A small audio captioner, trained from scratch: encoder arch transformer.
Rows from block 4 of the text decoder of a small audio captioner, named by matrix and row number. Rows with one number belong to one neuron. Each number is 128 + 24 x the weight over its row's rms, rounded and kept within 0 to 255. All counts start at 0.
Before each neuron's rows are labels from the 100 texts, of 14976, where the neuron reaches its highest value: "fires on" is the input token at the peak. Only what is clearly more common there than usual is listed. The data: single notes of musical instruments (NSynth).
# fc1: MLP up (decoder.blocks.4.mlp.fc1.weight, 1024x256), inputs 0-85
# fc2: MLP down (decoder.blocks.4.mlp.fc2.weight, 256x1024, transposed), outputs 0-85

fires on: "<end>"; "#"; "50"; "25"
fc1.74 [122 141 149 115 141 127 119 138  97 147 136 134 134 126 146 117 101 108 122 109 110 108 120 162  79  58 144  70 143 116 146  88 148 153 146 125 131  93 133 102 116 111 144 139 154 131 129 121 147 115  97 159 130 141  61 103 109  72 113 141 125 111 123 112 166 155 102 154 104 134 135 122 141 122 110 151 136 122 132 154 120 135 129 130  99 101]
fc2.74 [120 135 121 146 118 142  95 135 120 121 127 118 171 102 116 185 113 206 129 156 133 113 190 111 130 168 124 139 175 150 120 167 107 123  91 142 149 174 136 144 126 158 114 135 105 111 173 148 120 127 183  91 142 120 120  92  92 146  81 132 173 104 128 119 136 108 112  91 140 134 114 142 136 162 165 122 152  76 139 122 110  87 209  86 132 109]

fires on: ","
fc1.254 [132 134  90 137 182 150 165 110 113  91 125 101 137 168 104 139 137 101 129 151 135 108 114 108 145  98 107 113 139  96  89  91  99 118  92  91 130 116 127 118 118 114 126 152 158 136 127 100 115 144  97 140 107 145 132 104 106 125 121 154 114  93  81 169 131 102 158 159 116  84  81 172 147 123 132 109 176 154  95 114 119 167 120 101 132 128]
fc2.254 [108  91 102 140 135 140 117  78 137 137 125 147 110 111 130 116 108 124 106  83 152 121 163 137 146 143 154 126 182 130 124 144 111 149 116 117 138  95 134 160  93 140  77 124 136 101 116 133  73 141 139 160 140 132 109 127  63 129 119 104 132  86 116  86 156 162  75 116 143 177 138 122 142 160 114 133  77  66 102 132  88 107 157 140 100 146]

fires on: "acoustic"
fc1.274 [128 112 135 135 142 158 111 172 113 138 138 148 113 117 128 117 143 136 126 114 132 141  77 140 154 143 166 125 122 118 107 119  62 126 147  61 120 129  99 104 119  96 138 108 128 122 109 127 170 107 120  79 113 111 123 108  93 170 149 124 121 142 132 137 137 164 127 143 156 173 133 105 140 119 112 116 109 113 128 126 106  86 143 143 143 118]
fc2.274 [115 134 135 164 124 153 178 113 121  86 118 104  95 133 151 105 123  93 131 121 106 163 137 117 174 121 146 108 113 132 155 115 133 102 135 127 165 129 103 121 113 121 146 135 121  90 114 110 126 139 172 123 138  83 163  81 144 155 124 149 117 126 132 196 131 111 165 125 123 146 100 118  77 114 133 123 136 140 131 151 117 107 104 129 119 131]

fires on: "velocity"
fc1.219 [126 155 130 125 121 127 118  95 135 174  90 136 102 107 168 125 139 124 125 132 134 189 111 109 130 124 139  71 172 129 130  70 117 121 138 137 119 120 145 107 120 141 122 123 159 158 136  93 145 141  97 132  98 127 111 168 109 173  60  97 111 151 106 109 132 128 118 157 138 141 147  92 131 141 140 158 104 134 104 150  97 117 159 134 122 129]
fc2.219 [134 113 164 159 155 148 130 143 186 149 124 125  71  91 138 109 168 144 155  81 157 111 109 137 121 134 135 129 112 115 132 125 147 138 113  98  78 119 147 107 132 131  99 132 106 157 138 115 115 108 149 141  93  99 167 131  94 140 108 137 104 110 137  96 153 137 151 156 100 135 105 148 143 111 136 130 143 123 108 127 127 158 138  98 114 124]

fires on: "<end>"
fc1.239 [132 126  93  93 123 121 152 165 105 120 138 160 133 135 118 127 131 114  92  87  76 168 103 124 154  92 149 112 130  97 151 103 158 127 113 101 131 113 115 130 100 116 143 130 130 116 125 123 104 135 103 136 131 147  94 122 102 123  91 144 142 105 159 122 132 129  85 164  79 173 121 122 120 112 106 153 118 109 117 156  95 129 127 137 152 125]
fc2.239 [101 140 100 147 177 114 124 115 125 128 176 174  99 135 116 133 141 108 113 102 128 112 126 192  92  82 108 171 118 129 151 186 152 137 115 112 162 141 124 127 147 115 126 117 103 125 152 167 102 123 111 185 150 111 153  80 156 137 133 158 136 111 109 144 137 150 147 118 132 137  99 146 180 142 149 128 162 141 107  68 118 145  85 138 146 158]

fires on: "organ"; "keyboard"; "flute"; "5"
fc1.630 [131 163 168 124 108 152 152  95 110 101 130  99 157 101 126 117 121 123 174 175 125 154 156 105 148 144 103  92 147 165 124 104 118 135 158 108 152 114  98 132 119 140 150 113 154 117 113 103 136  89 134 125 135 143 147 141 131 108 132 105 149 152 119 186 111 102  98  91 119 141 155  95 108 169 132 128 133 127 159 158 137  73 203 124 135 135]
fc2.630 [123 141 138 101 118 166 151 108 149 136 130 149 147 173 118 136 125 116 147 132  76 112 139 136 145 135 112 136 109 127 173 119 149  77 128 111 131 104 117 124 142 153 151 174 144 195 156 106  99 126  89 130 109 191 131 106 173 116  78 131 118  96 147 154 149 105 133 129 119 135 179 156 126  83  89 137 141 135 104 112 145 118 118 149 163 101]

fires on: "electronic"
fc1.605 [106 140 155 157 153 171 137  86 137 100 115  95 132 141  93 116 137 137 144 121 151 147 172 146 108 141  91 112 146 106  87  88 123 155  99  72 111 121 123 134 155 134  80 152 107 136 122  92 153 133  82 137 111 160  99 121 115  86 148 113 136 106 123 102 148 116 152 122 117 119 124 169 137 172 157 132 140  99 125 119 114 145 149  98 139 168]
fc2.605 [152 118 136 125 127 118 132 159 123 139 123 134 107 115 120  94 127 129 124  90 127 149 133 117 140 159 145 168 132  94 150 115 150 159 132 127 119 112 135 116 129 133  91 108 125  91  86 147 154 170 144 122 132  81 115 142 109 108 190 158 176 108 125 145 125 172 124 152 101 176 146 172 107 119  93 131 161 101 141 111 113  97  88 109 115 118]

fires on: "a"
fc1.515 [ 66 149 134 119 147 115 133 104 136 132 154 106 155  94 165 160 138 132 127 155 142 122 124 197 134 145 132 118 162 146 110 153 168 145 145 122 140 104  76  98 149 165 125 111 147 132 131 112 126 116  92 119 135 107 136 129 135 117 120 135 188 106 178 163 131 114 116 115 116 128 107 106 143 179 129 140 127 125 155 118 171 107 176 160 134 133]
fc2.515 [107 128  79 141 125 128 163 109 127  86 119 126 116 157 114 122 101 118 126 162 137 114 142 176 103  89 123 183 110 111 118 150 160 122  92 101 141 151 126 159 162 120 116 139 121 144 151 127 134 125  98 132 148 149 150  91 146  98 132 135 138 140 144 126 151 153  88 146 150  80  86 131 113  96 128 102 124 133 159 105 181 134 120  91 154 157]

fires on: "acoustic"
fc1.202 [110 119 120  92 131 133 115 119  81 128 132 114 138 127 123 105 124 128 115 118  97 149 101 118 115 119  89  97 130  85 114 118 124 104  94  95 149  93 103 114  96 113 177 125 159 114  89 106 122 143 118 123 102 133 113 154 100 158  98 110 129 167  96  95 126 145 118 103  72 160 119 127 124 108 108 130 130 142 125 123 113 106 150 135 126 127]
fc2.202 [147 160  86 128 124 139 135 134 185  81 119 133 102 146 125 137 135  55 113  94 129 149 140  93 140  85 123 144 136 115 135 123 177 169 139 134 130 121 151 148 125 138 128 149 111 111 116 132 134 126 141 164 154  98 167  83 158 115 171 186 128 132 112 117 107 108 157 157 144 110 148 137 133 106  93 130 114 137 173 127 138 110  92  77 126  95]

fires on: "synthetic"
fc1.159 [114 128 143 106 160 122  93 120 110  75 159 143 135 124  99 132 119 127 118  86 130 187 117 122  94 127 133  99 146  93 113  88 118 179 132 132 104 114 169 171 154 112 128 134 130 116 129 100 135 142 130 146 136 141 113 136 147  86 100 113 117 172 119 150 110 107  86 163  74 128  94 149 116 129 127 174 135 114 115 166 111 128 140 125 141  84]
fc2.159 [126 101 144 116  96 137 105 146 165  99 127 148  67 111 159 127 123 172 147 115 132 106  95 119 136 152 129 159 113 124 146 122 141 129 144  99 147 150  99 101 153 117 108 155  75 123 160 120 105 109 159 117 110 114 130 149 107 123 109 127 131 139 116  88 120 116 112 126 134 143 148 127 139  83 138 147 129 130 144 125 172 140 119 124 118  96]

fires on: "acoustic"
fc1.677 [124 118 165 129  89 111 110 111 106 156 120 101 128 111 167  98 163 110 153 148  83 158 131 121 128 152 131 116 161 150 118 128 104 103  85 116 112 133 127 100 112  47 138 123 170 118 129 134 140  62 128 155  95 102 142 167 122 129  88 114 123 146 124 135 133 155 173 104 136 118 119 106 100 160 108 129 110 126 162 119 133 135 127 114 131 146]
fc2.677 [106 139 107 130 142 127 141 120 137  85 123 129  88 119 184 122 119 123 173 126 151 116 112 140 141 109 103 148 122 125 134 135 151 122 118 130 136 119 136 129 127 110 151 130 141 118 120  76  88 117 139 149 120 135 157 163 168 134 103 131 163 153 141 113 134  94 144 147 113 135 123 164 152 141 125 150 136 141 112 132 148 180 110 141 104 105]

fires on: "velocity"; "acoustic"; "electronic"
fc1.96 [ 83 124 141  91 125 142 146  86 111 145 105 116 164 142 135 108 165 149 144  96 132 169 123 167 134 179 135 135 127  99 142 113  81  86 106 118 170 139 147  96  57 133 139  83 114 129 133 122 139 131 102 121  88 129 107 121 109 167 137 114 142 170 121 125 113 109 147 127 110 127 113  61 128 155 106 145 135 108 188 180 139 121 135 139 168  97]
fc2.96 [140 100 139 141 150 121 133 117 186  94 124 114 125 144 114  94 123  84  96 105 178 132 109 124 100 113 153 125 121 118 127 109 126 139 131 124 105 118 120 114 125 127 123 133 105 153 128 109  91 106 122 171 113  84 125 115 139 122 154 128 170  92 159 159 147 118 128 158  99  87 133 145  98 118 140 115 140 137 119 118 101 143 149 148 109 166]

fires on: "synthetic"
fc1.563 [142 144 114  79 139 133 113  86 141 100 141 145 123 116 127 134  79  95 106 109 147 188 165 130 146 116  95 113 119 112 158  68 142 189 162 145  98  91 108 163 114 130 144 154 104 102 116  62 107 139 120 191 168 142  89 166 149 103 125 117 128 144 160  86 105  82 105 162  70 167 124 154 145 102 122 148 158 118 114 138 137 114 123 113 122 106]
fc2.563 [131  95 163 111 100 123 113 116 121 101 132 116 104  96 189 150 113 143 104 173 120  94  91  97 153 123 139 166 139 120 122 122 140 143 107 134 146 128 108 108 119 121 128 150 118  88 134 135 100 115 157  69 140  79 147 141 148 135 111 114 153 141 116  92 107 115 139 109  96 143 136 158 131  93 161 139 145 155 122 154 132 176 124 114 115  91]

fires on: "<end>"
fc1.180 [161 162 109  77 137 126 118  66 114 118 154 130 151 130 155 110  91  92 127 115 158 163 130 124 147 132 117 113 123 112 101  76 159 177 133 131 135  85 123 173 121 119 133 149 135 115 114 105 124 129 110 183 179 122 123 191 131 104 122 153 141 144 148 129 135  79  95 126 115 152 130 141 129  94 115 149 132 139 163 141 107 138 104 122 118  74]
fc2.180 [154 112 144 123  68 149 146 121 111  87 138 155  92 109 143 117 142 100 105 131 110 129  99 126 150 110 123 149 162  98 137 122 154 149 155  99 141 133 155 132 146 151 123 127 117 106 106 136 112 138 167  99 139 105 170 150 141 132 109 109 149 104 109 155 141  89 133 126 122 130 128 105 127  82 130 111 115 159 127 133  96 176 115 120  97  88]

fires on: "<end>"; "synthetic"
fc1.479 [156 135 115  83 135 142 142  62 120 119 144 135 163 129 128 142 112 116 107 120 152 170 134 126 131 124 118 100 130 125 131  95 149 147 132 158 123  76 115 133 126 143 123 127 119  99 102  82 123 127 122 187 177 158  88 161 124  92 112  88 111 131 146  84 110  93  82 134  89 138 141  89 126  89  89 156 156 133 146 133 123 129 123 123 136  96]
fc2.479 [109 113 117 133 106  78 121 142 119  73 109 141 125 118 138 116 133 109 134 141 120 123  80 135 121 100 133 170 129 112 144 100 138 140  82 127 145 101 136 149 116 135 117 118 126  91 164 122 130 115 136 101  98  99 140 148 110 134 117 112 167 122 104 101 127 108 171 126 148 137  85 115 158 118 146 138 152 161 173 138 113 160 120 104 112  67]

fires on: "organ"; "bass"; "vocal"
fc1.242 [136 109 131  70 128 145 131 112  95 113 113  86 176 148 110 125 108 118 154 132 119 185 113 160 153 168 131 110 123 148 137 116 113 146  99 122 174 135 146 134  83 113  99 150 132 114 111 143 144 120 124  93 142 142  95 130 139 106 103 103 118 155 142 144  87  75 119 100  87 172 137 142  82 151 102 151 139 136 139 134 100 129 146 135 119 122]
fc2.242 [161 126  74 109 112 172 114 125 172  97 141 142 158 116 116 128 146 129 134 135 115 122 158 114 143 120 125 111 126 120 182 115 175 168 184 138 120  91 150 116 118 140 112 113 135 147 130  92 116 136 141 158 180 155 135 117 163  83 146 189 128 132  95 131 155  88 114 138  93 118 132 157 149 109 108 120 108 121 116 180 108 152 108 105 126 107]

fires on: "a"
fc1.424 [120 166 130 153 134 142 115 154 129 139 142 130 144 112 102 139 135 155 156 163 167 170 155 178 124 114 156  81 147 144 132 146 138 120 155 133  74 119 132  83 138 129 184 121 149 143 150 126 165 132 143 161 125 172  99 124 114  86 126 130 153  99 190 170 139 113 100 115 115 117 134 121 185 142 104 134 113 140 123  79 164 124 162 103 149 139]
fc2.424 [131 110  96 179 133 127 156 122 171 138 145 145 156 137 136 140 113 136 108 118 157 119 173 148 158 146 130 141 147 113 152 119 155  94  88 120 125 144 134 183 130 116  82 176 124  81 130 100 123  92 106  96 137 165 141 104 114  95 105 126 133 142 152  86 140 148 155 149 174 113 103 134 135 160 143 118 102 137 149 125 159 110 162 143 140 136]

fires on: "velocity"
fc1.350 [111 151 124 132 150 142 119 107 141 145  98  98 140 118 147 128 146 115 135 113 159 139 115 135 141 107 146 103 132  78 106 127  90 111  98  95 115 103  86 101 117 125 149  78 162 142 132 117 157 101 132 120 127 101  90 143 103 142 101 140 140 132 131 121 140 117 166 174 113 111 126  94  95 128 107 157  95 130 125 123  92 101 168 152 150 122]
fc2.350 [129 140 163 176 149 145 121 152 115 161 120 110 143 142 113 104 115 127  98 120 145 156 107 111 132 100 161 123 108 131 116  77 105 115 140 145  92 123 132  98 123 129 139 119 156 144 151 138 129 134 130 168 122  95 138 133 127 136 123 159 120  73 134 173 155 118 168 169 109 124 130 101 126 186 114 146 154 109 121 108  70 110 123 158 110 139]

fires on: "organ"
fc1.73 [ 98 166 126 114 145 144 142 109 107 145 127 138 135 157 131 103 119 141 122  86  77 109 116 143 146 118 126 135 127  80 151 108 133 148 133 171 140 129 117 112  57  97 135 116 152 138 104 100 166 111 120 149 155 136 117 110 143 123 116 117 149 114 129 169 110 150 163 117  80 131 153  93  98 118  91 161 154 114 130 151 125 118  92 113 144 125]
fc2.73 [114 161 149 110 159 117 123 140 123 120 123 184 118 134 118 106 142 155 134  86  97 117 112 199 122 122 118 102 159 141 171 118 154 133 141 121 179 148 120 131 148 127 136 118 148 153 215 160  94  92 101 100 153 132 118 107 159 159 118 107  90 109 111 134 179 135 106 125 106  97 140 162 175 145 154 115 118 143  88 109 151 133 108 143 126 147]

fires on: "organ"; "bass"
fc1.566 [138 127 128  69 116 164 134 127  99 114 129 146 148 137 110 113 112 121 126  64  63 161 117 141 148 107 133 151 133 104 108  88 105 132 107 120 143 123 135 129  51 108 151 153 133  91 120 133 139 141 105 137 130 180 112 139 135 133 129  97 106 132 118 139 121 114 114 132  75 178 156 122 115 139  65 140 143 119 136 162  89 118 124 139 141 124]
fc2.566 [126 145 105 129 192 149 127 104 142 119 126 163 101 148 127 125 118 127 123 106 124  90 127 169 112 128  96 136 146 125 162 156 173 128 152 134 150  88 136 138 124 145 145  97 161 170 161 173  85 107 122 178 146 112 151  83 191 125 155 162 111 114 122 150 141 110 133 144  94 123 121 165 118 114 101 127 135 185 101 106 124 147  92  99 120 114]

fires on: "bass"; "keyboard"; "mallet"
fc1.463 [119 143 166 107 123 179 131  92 101 170 143 123 119 141 163 114 124 142 146 145 114 133 133 131 177 109 145  65 128 153 127 108 106 144 170 101 158  60  93 125  91 147 100 112 154 130 134 119 145  84 154 113 158 153 113 128 135 121  84 122 148 112 135 142 123 103 125  80 116 145 166 100 132 165 113 132 132 110 142 155 118 118 180 163 123 115]
fc2.463 [131 169 151 116 101 137 116  99 131 105 120 137 136 116 107 124 116 160 135 155 127 106 162 130 137 127 104 113 159 122 140 101 101 152 155 101 133  89 115 104 111 140  79  99 122 132 155 106 112 124 156 123 185 137 137 126 106 139 126 141 174 106 122 109 127 122  97  99 128 123 122 157 185 171 133 119 113  88 127 146  67  83 162 121 146  82]

fires on: "<end>"
fc1.455 [106 166 174 121 133 154 138 139 109 155 132 111 172 125 139 104 109 136 159 114  95 143 156 146 100 131 162 112 112 108 135 111 129 147 144  97 130  98 117 115 113 138 143 168 155 141 139 107 144 127  99 124 131 141 127  95 136  86 136 166 127 105 153 150 163 114 121 116 112 191 129 106 136 136 125 180 126  68 120 120 150 126 129 139 146 123]
fc2.455 [118  83 142 138  99 116 101 156  79 124 130 125  87 141 110 132 120 148 128 135 115 144 118 121 138 125 112 131 194 158 118 129 116 116 131 133 146 136 135 100 121 124 102 120 116 109  87 136  87 139 193 110 168 109 139 139  85 107 140 109 187  79 150 120 154 125 114  83 136 138 113 177 140 111 132 131 129  90 174 129 117  97 144 139 104 110]

fires on: "a"; "d"; "g"; "c"
fc1.179 [ 97 136 173 145 117 147 146 129 134 120  99 120 132 115 140 145 136 135 133 140 123 138 159 166 152 141 160  87 161 141 119 125 133 141 160 154 144  77 106 115 154 125 182 135 155 126 121 130 145  90 118 156 104 141 121 143 118  94 125 132 115  97 190 170 118 154 129 136  84  85 114 148 132 138  98 116 126 164 140 150 183 130 148 119 146 160]
fc2.179 [103 126  81 157 103 135 126 140 142 139 140 108 168  92 158 124 126 123 154 164 143 102 157 157 116 111 121 138 135  82 142 125 144 109 118 122 133 160 113 148 130  99 121 135  96  87 131 138 116  95  95 148 118 127 105 113 117  77 104 144 114 104 139 100 130  93 127 176 127 121 163 126 132 155 106 121 136 139 110 129 165 161 148  97 157 137]

fires on: "<end>"
fc1.733 [111 166 122 119 117 156 140 129 137 139 118 154 193 110 143 115 123 140 102 129  90 138 100 135 136 123 160 106 150 132  83 119 125 117 152  86 125  95  90 124 119 111 203 124 153 131 152 103 103 117 110 128 151 136 110 117 146 104  98 115  98 116 157 135 159 109  89 112 120 144 116  69 149 108 106 170 130 120 135 135 136  65 158 112 143 135]
fc2.733 [148 100 121 109 156 121 123 165 118  99 136 114 123 127 138 161  98 136 159 133 105 169 103  90 118 128 112 144 105 172 132 120  97 152 111  93 123 122 127 116 163 103 105 141 116  70 135 107 120 112 167  77 118 125 113  85 139 123 107 100 162 109 145 126 125 115 136 103 156 145 117 147 115 152 114 129 130  86 146  88  99  97 149 114 134  93]

fires on: ","; "velocity"
fc1.406 [124 141 107 124 124 167 123 134 127 109 115  98 105  63 145 113 120 110 160 117 153 197 125 133 128 136 104 103 181 145 107  73 107 143 108 145 155  96 125 110 127 108 131  92 117 106 121 120 163 122 135 107 119 122 100 143  96 154 117  96 141 148  87 119 112 104 108 150 112 122  92 145 136 174 135 125 124 158 115 140  94 137 161 140 122 175]
fc2.406 [145 162 186 151 153 121  81 132 109 155 137 138 118 156 129 124 134 154 143  92 153 152 124 119  89  82 124 111 126 130  72 128 115 100 127 159  57 144 122 101 139 113 134 100 157 132 120 149 171 135 170 123 138  96 134 145 109 132 130 137 126 122 114 131 126 153 130  96 158  68 135 117 140  99 104 145 112  99 109  81 132 112 146 128 102 111]

fires on: "bass"; "lead"; "vocal"; "guitar"
fc1.123 [138 134  96  67 113 156 124 109  94 141 129 128 146 132 146 120 112 131 130 156 114 129 134 149 175 120 138  89 163 139 101  99 142 178 147 108 150  60  94 144 114 128 122 142 171 128 135 108 125 107 154 152 168 137 116 139 128 116 115 134 171 147 150 149 107  92 123 106 126 167 123 100 143 120 123 130 139 135 134 154 132 122 138 162 123 114]
fc2.123 [127 128 134 131  70 172 129 124 144 109 135 145 112 130 118 125 127 138 169 182 101  62 129 126 167 126 120 111 136 109 128  81 127 128 120 134 151 134 126 144 129 141  77 120 162 154 135  96 110 136 128 127 144 148 176 120 125 107  92 168 160 132 107 131 125 116 155 156 131 135 118 157 184 127 135 129 107 114 123 132  77 147 129 148 146 134]

fires on: ","
fc1.599 [149 142 103  87 121 137 118 129 113 122 134 130 123 107  99  94 165 116 115  89 129 128  87 129 117 154  81 134 122 105 115  88 119 180  97 137 132  88 159 129  63  82 126 142 136 126 109 104 134 152  95 143 115 172  85 111 102 153 112  94 116 124 100  94 129  95  75 162 111 178 126 132 127 129  91 139 136 123 128 149 133 156 108 114 129 144]
fc2.599 [164 107 117 131 131 131 104 122 200 129 119 115  92 109 110 146 124  83 128 127 104  79 149 100 125 119 145 149 135 136 157 153 154 131 175 103 128  99 149 169 120 146 124 143 120 162 121 112  93 111  78 136 178 122 158 106 135 142 141 181 113 173 101  73 137 135 161 116 141 122 116 149 122 130 112 135 118 155 134 118 119 142 102 110 129 139]

fires on: "a"
fc1.204 [ 85 165 119 115 118 138 149 132 103 128 140 129 149 159 136 133 153 142 102 117 153 142 151 177 120  76 150  92 115 123 121 133 136  93 100 121 143  94  89  88 124 123 106  95 123 134 115 122 162  76  83 142 109 102 112 147  93  94 146 117 162 127 149 108 163 115 125 119 140 106 136 119 125 155 107 153  97 116 134 156 151  83 130 171 164 122]
fc2.204 [117 138  88 132 124 145 156 148  99 129 135  54 119 141 101 157 105 125 138 166 140 131 167 164  93 107 129 177 133 114 105 134 165 139 114 113 139 130 127 132 140 109 121 148 122 131  97 143 151 136 111 134 140 134 140 127 143 116 131 193 177 157 153 117 129  97 155 152 146  97  92 152 109 182 124 129 124 115 143 115 143 125 156 100 125 140]

fires on: "organ"; "bass"
fc1.617 [116 129 145 118 146 148 126 123  95 118 116  97 112 102 151 117  71 126 157 150 147 179 137 148 150 165 108 134 152 166 111  95 110 159 162 119 137 109 118 123 141 124 132 121 159 114 145 132 110 121 118 132 142 130 129 143 149 126 118 143 130 134 110 171 111  78  97 124 119 128 115 136 140 157 142  72 190 151 152 141 101 139 178 121 142 153]
fc2.617 [127 177 138 124 118 138 178 123 125 135 144 134 150 175 116 142 128 164 153 166 112 117 220 118 107 146 111 111 139 146 168 155 118  83 140 134 120 103 111  92 125 143 116 120 134 204 151 122 123 129 140 177 130 151 134 129 151  90 117 118 124 114 137 182 126 126 101 102 128 119 200 139 137 115 135 138 107 126  73 127 136  84 128 177 119  72]

fires on: "organ"; "mallet"; "b4"
fc1.543 [ 89 139 148 102 111 144 134 133  69 136 127 115 150 146 107 123 155  80 157 146 102 115 128 117 166 152 126 124 155 152 117 119  66 127 150 109 171 170 108  95  84 118  93 135 144 104  83 106 145  94 137  97 102 106 121 107 125 155 112 146 122 139 135 132 136 107 145 135  97 120 157 110 109 179  95 144 158 128 160 134 120 113 133 137 147 127]
fc2.543 [ 77 142 140 148 121 176 124  92 165  84 121 122 131 124 131 132 142 133 133 143 145  96 144 151 152 146 135 111 112  93 131  70 128 154 130 108 120  74 124 100 115 120 133 147 135 166 129  89  83 124 115 116 107 142 156 145 136 138  80 178 136 135 141 158 120 105 137 169 116 142 113 159 112 149 108 129 105 122  98 109 135 125 156 103 144 136]

fires on: "acoustic"
fc1.319 [102 120 182 116 146 107  88 132 109 128  99  90 173 147 129 126 149 125 135 138 107 122 127 147 115 152 125 118 104 130 118  92  62 117 144 157 122 162 119  99 131 105 143 128 144 122 129 115 166  68 135  99 125 134 114 138 167 136 129  99 131 155 144 157 136 124 160  91 122 132 128 106 119 143 170 140 162 137 174 134  91  69 135 105 136 151]
fc2.319 [170 121 110 149 119 156 106 100 144 102 145  96 125 100 116 137 135 135 123 158 138 177 117 156 144 127 171  82 102 133 152 114 149 132 108 133 181  79 117 112 146 162 163 155 109 132 170 137  94 127 135 114 147 160 154 139 136 108  82 138 151 141 103 126 114 112  93 129  87 130  91 107 115  83 102 118 129 124 114 131 122 148 145  99 103  73]

fires on: "electronic"
fc1.407 [109 129 150 117 141 150 138 120  95  95 111  82 152 157 116 137 102 127 116 163 138 168 142 121 143 113 116 130 119 105 110  79 109 133 124 138 143 126 104 147 123 131 129 175 125 106 146 106 133 109  92 118 114 100 113 141 144  94 121  86 132 149 113 173  88 101 160 109 102 138 113 130  99 156 124  88 206 119 171 124  92 107 117 129 101 134]
fc2.407 [151 142 111 131 125 141 140 136 150 118 143 117 158 141 146 139 119 129 112 163 124 148 166 119 115 175 143 108 145 138 142 131 117 116 137 117 144 114 128  96 135 106  64 109 133 176 159 115 138 151  98 130 161 119 134 105  98 122 120 160 116  94 139 145 115 153  89 147 162 183 113 126 107 140 114 111 100 104 110 140 122 102 152 145 121 108]

fires on: "acoustic"
fc1.597 [110 114 141 126 132 139 114 170 125 130 151 112 125  95 144 102 163 146 142 112  82 119 118 145 105 131 141 138 156 121 122 122 115 129 138  99  91 170 117  83  73 115 137 114 146 119 126 156 124 113 149  81 103  98 133  98 143 152  92 145 141 159 138 126 132 147 147 124 136 150 114 100 142 126 126 139 124 111 133 117 102  97 173 144 118 150]
fc2.597 [142 118 155 128 113 149 195 135 145  94 108 147  75  79 124 129 123  91 122 129 143 148 148  72 133 157 160 145 111 126 156 138 155 130 130 124 133 138 124 181 125 115 154 142 119  90 127 131 116 126 199 169 123  82 147 115 145 118 147 151 118  99 128 136 165 175  99 147 132 118  99 119 105 112 103 127 105 156 107 156 150 115 115 101 130 124]

fires on: "acoustic"
fc1.440 [112 132 169 127 119  96 129 128 137 100 101 105 107  96 146  71 144 115 171 155 104 159 105 101  93 158 131 130 157 135 110 113 110  88  99 135 128 121 111 109 132  88 178 150 153 123 155  76  99  86 155 122 106 106 142 141 105 124  94  80  89 164 143 129 105 112 145 121 107 123 104 111 134 163 139 144 179 161 144 156 139 124 136  75 131 150]
fc2.440 [117  90 138 110 136 149 122  97 114 114 116 131  91 112 130 135 119 124 158 128 163 123 110 181 113  76 131 135 139  94 120 176 163 120 125 132 122 132 125 150 103 111 150 146 137 111 130 156  91 129 131 153 153 100 120 177 130 124 111  96 145 149 116  98 120 108 132 138 113 103  95 153 143 115  96 129 143 105  99 101 149 187 148  99 121 112]

fires on: "velocity"; "lead"
fc1.134 [149 147 126 120 143 119 151 127 126 119 110 114 130 125 163 110 122 115 118 120 116 181 115 125 167 110 133 130 146  98 110 108 129 111 145 116 137 124 107 113  92 136 114  97 142 123 148  82 157 113 117 167 146 137 128 137 110 152 100  87 129 123 116 136 137 108 121 151 122 169 138 145 111 157 124 161 118 130 124 127 114 120 141 125 132 152]
fc2.134 [122 131 112 126 107 146 123 124 133  99 165 111 129 122 136  88 111 114 105 123 162 174 120 115 150  94 174 120 132 122 138 108 108  98  73 128  88  99 143  99 102 104 132 133 126 122 136 133 132 100 162 121 123 130 157 112 113 118 164 193 134  82 129 164  94 128 132 164 112 117 122 150 138 108 120 132 162 159 118 116  83 141 107 136 147 133]

fires on: ","
fc1.389 [116 128 129  92 107 142 150 159 128 133 126 129 160  87 123  82 124 148 129 114 107 192  93 160 130 150  98 113 129 100 146  61 119  94 109 120 137 141 124 130 116  64 172 126 156 133 108 128 142 148 132 125  92 137  84 130 109 138 118 122 135 149 129 119 107 116  82 167  96 143 115 119 134 123  91 146 113 128 122 163 117 167 134 140 123 139]
fc2.389 [130 144  81 162 121 125 105 131 181 112 103 154 116 126 109 155 104 110  90 136 144 115 154  82 114  68 129 147 146 118  97 140  99 170 157 145  68 137 164 120 121 139 175 100 120  93 118 141 192 144 113 168 172 137 107  93 148 119 176 154  85 126 104 115 160 104 124 146 140  90 117 141  82  95 111 123 109 147 181 117 104 121 137 105 106 132]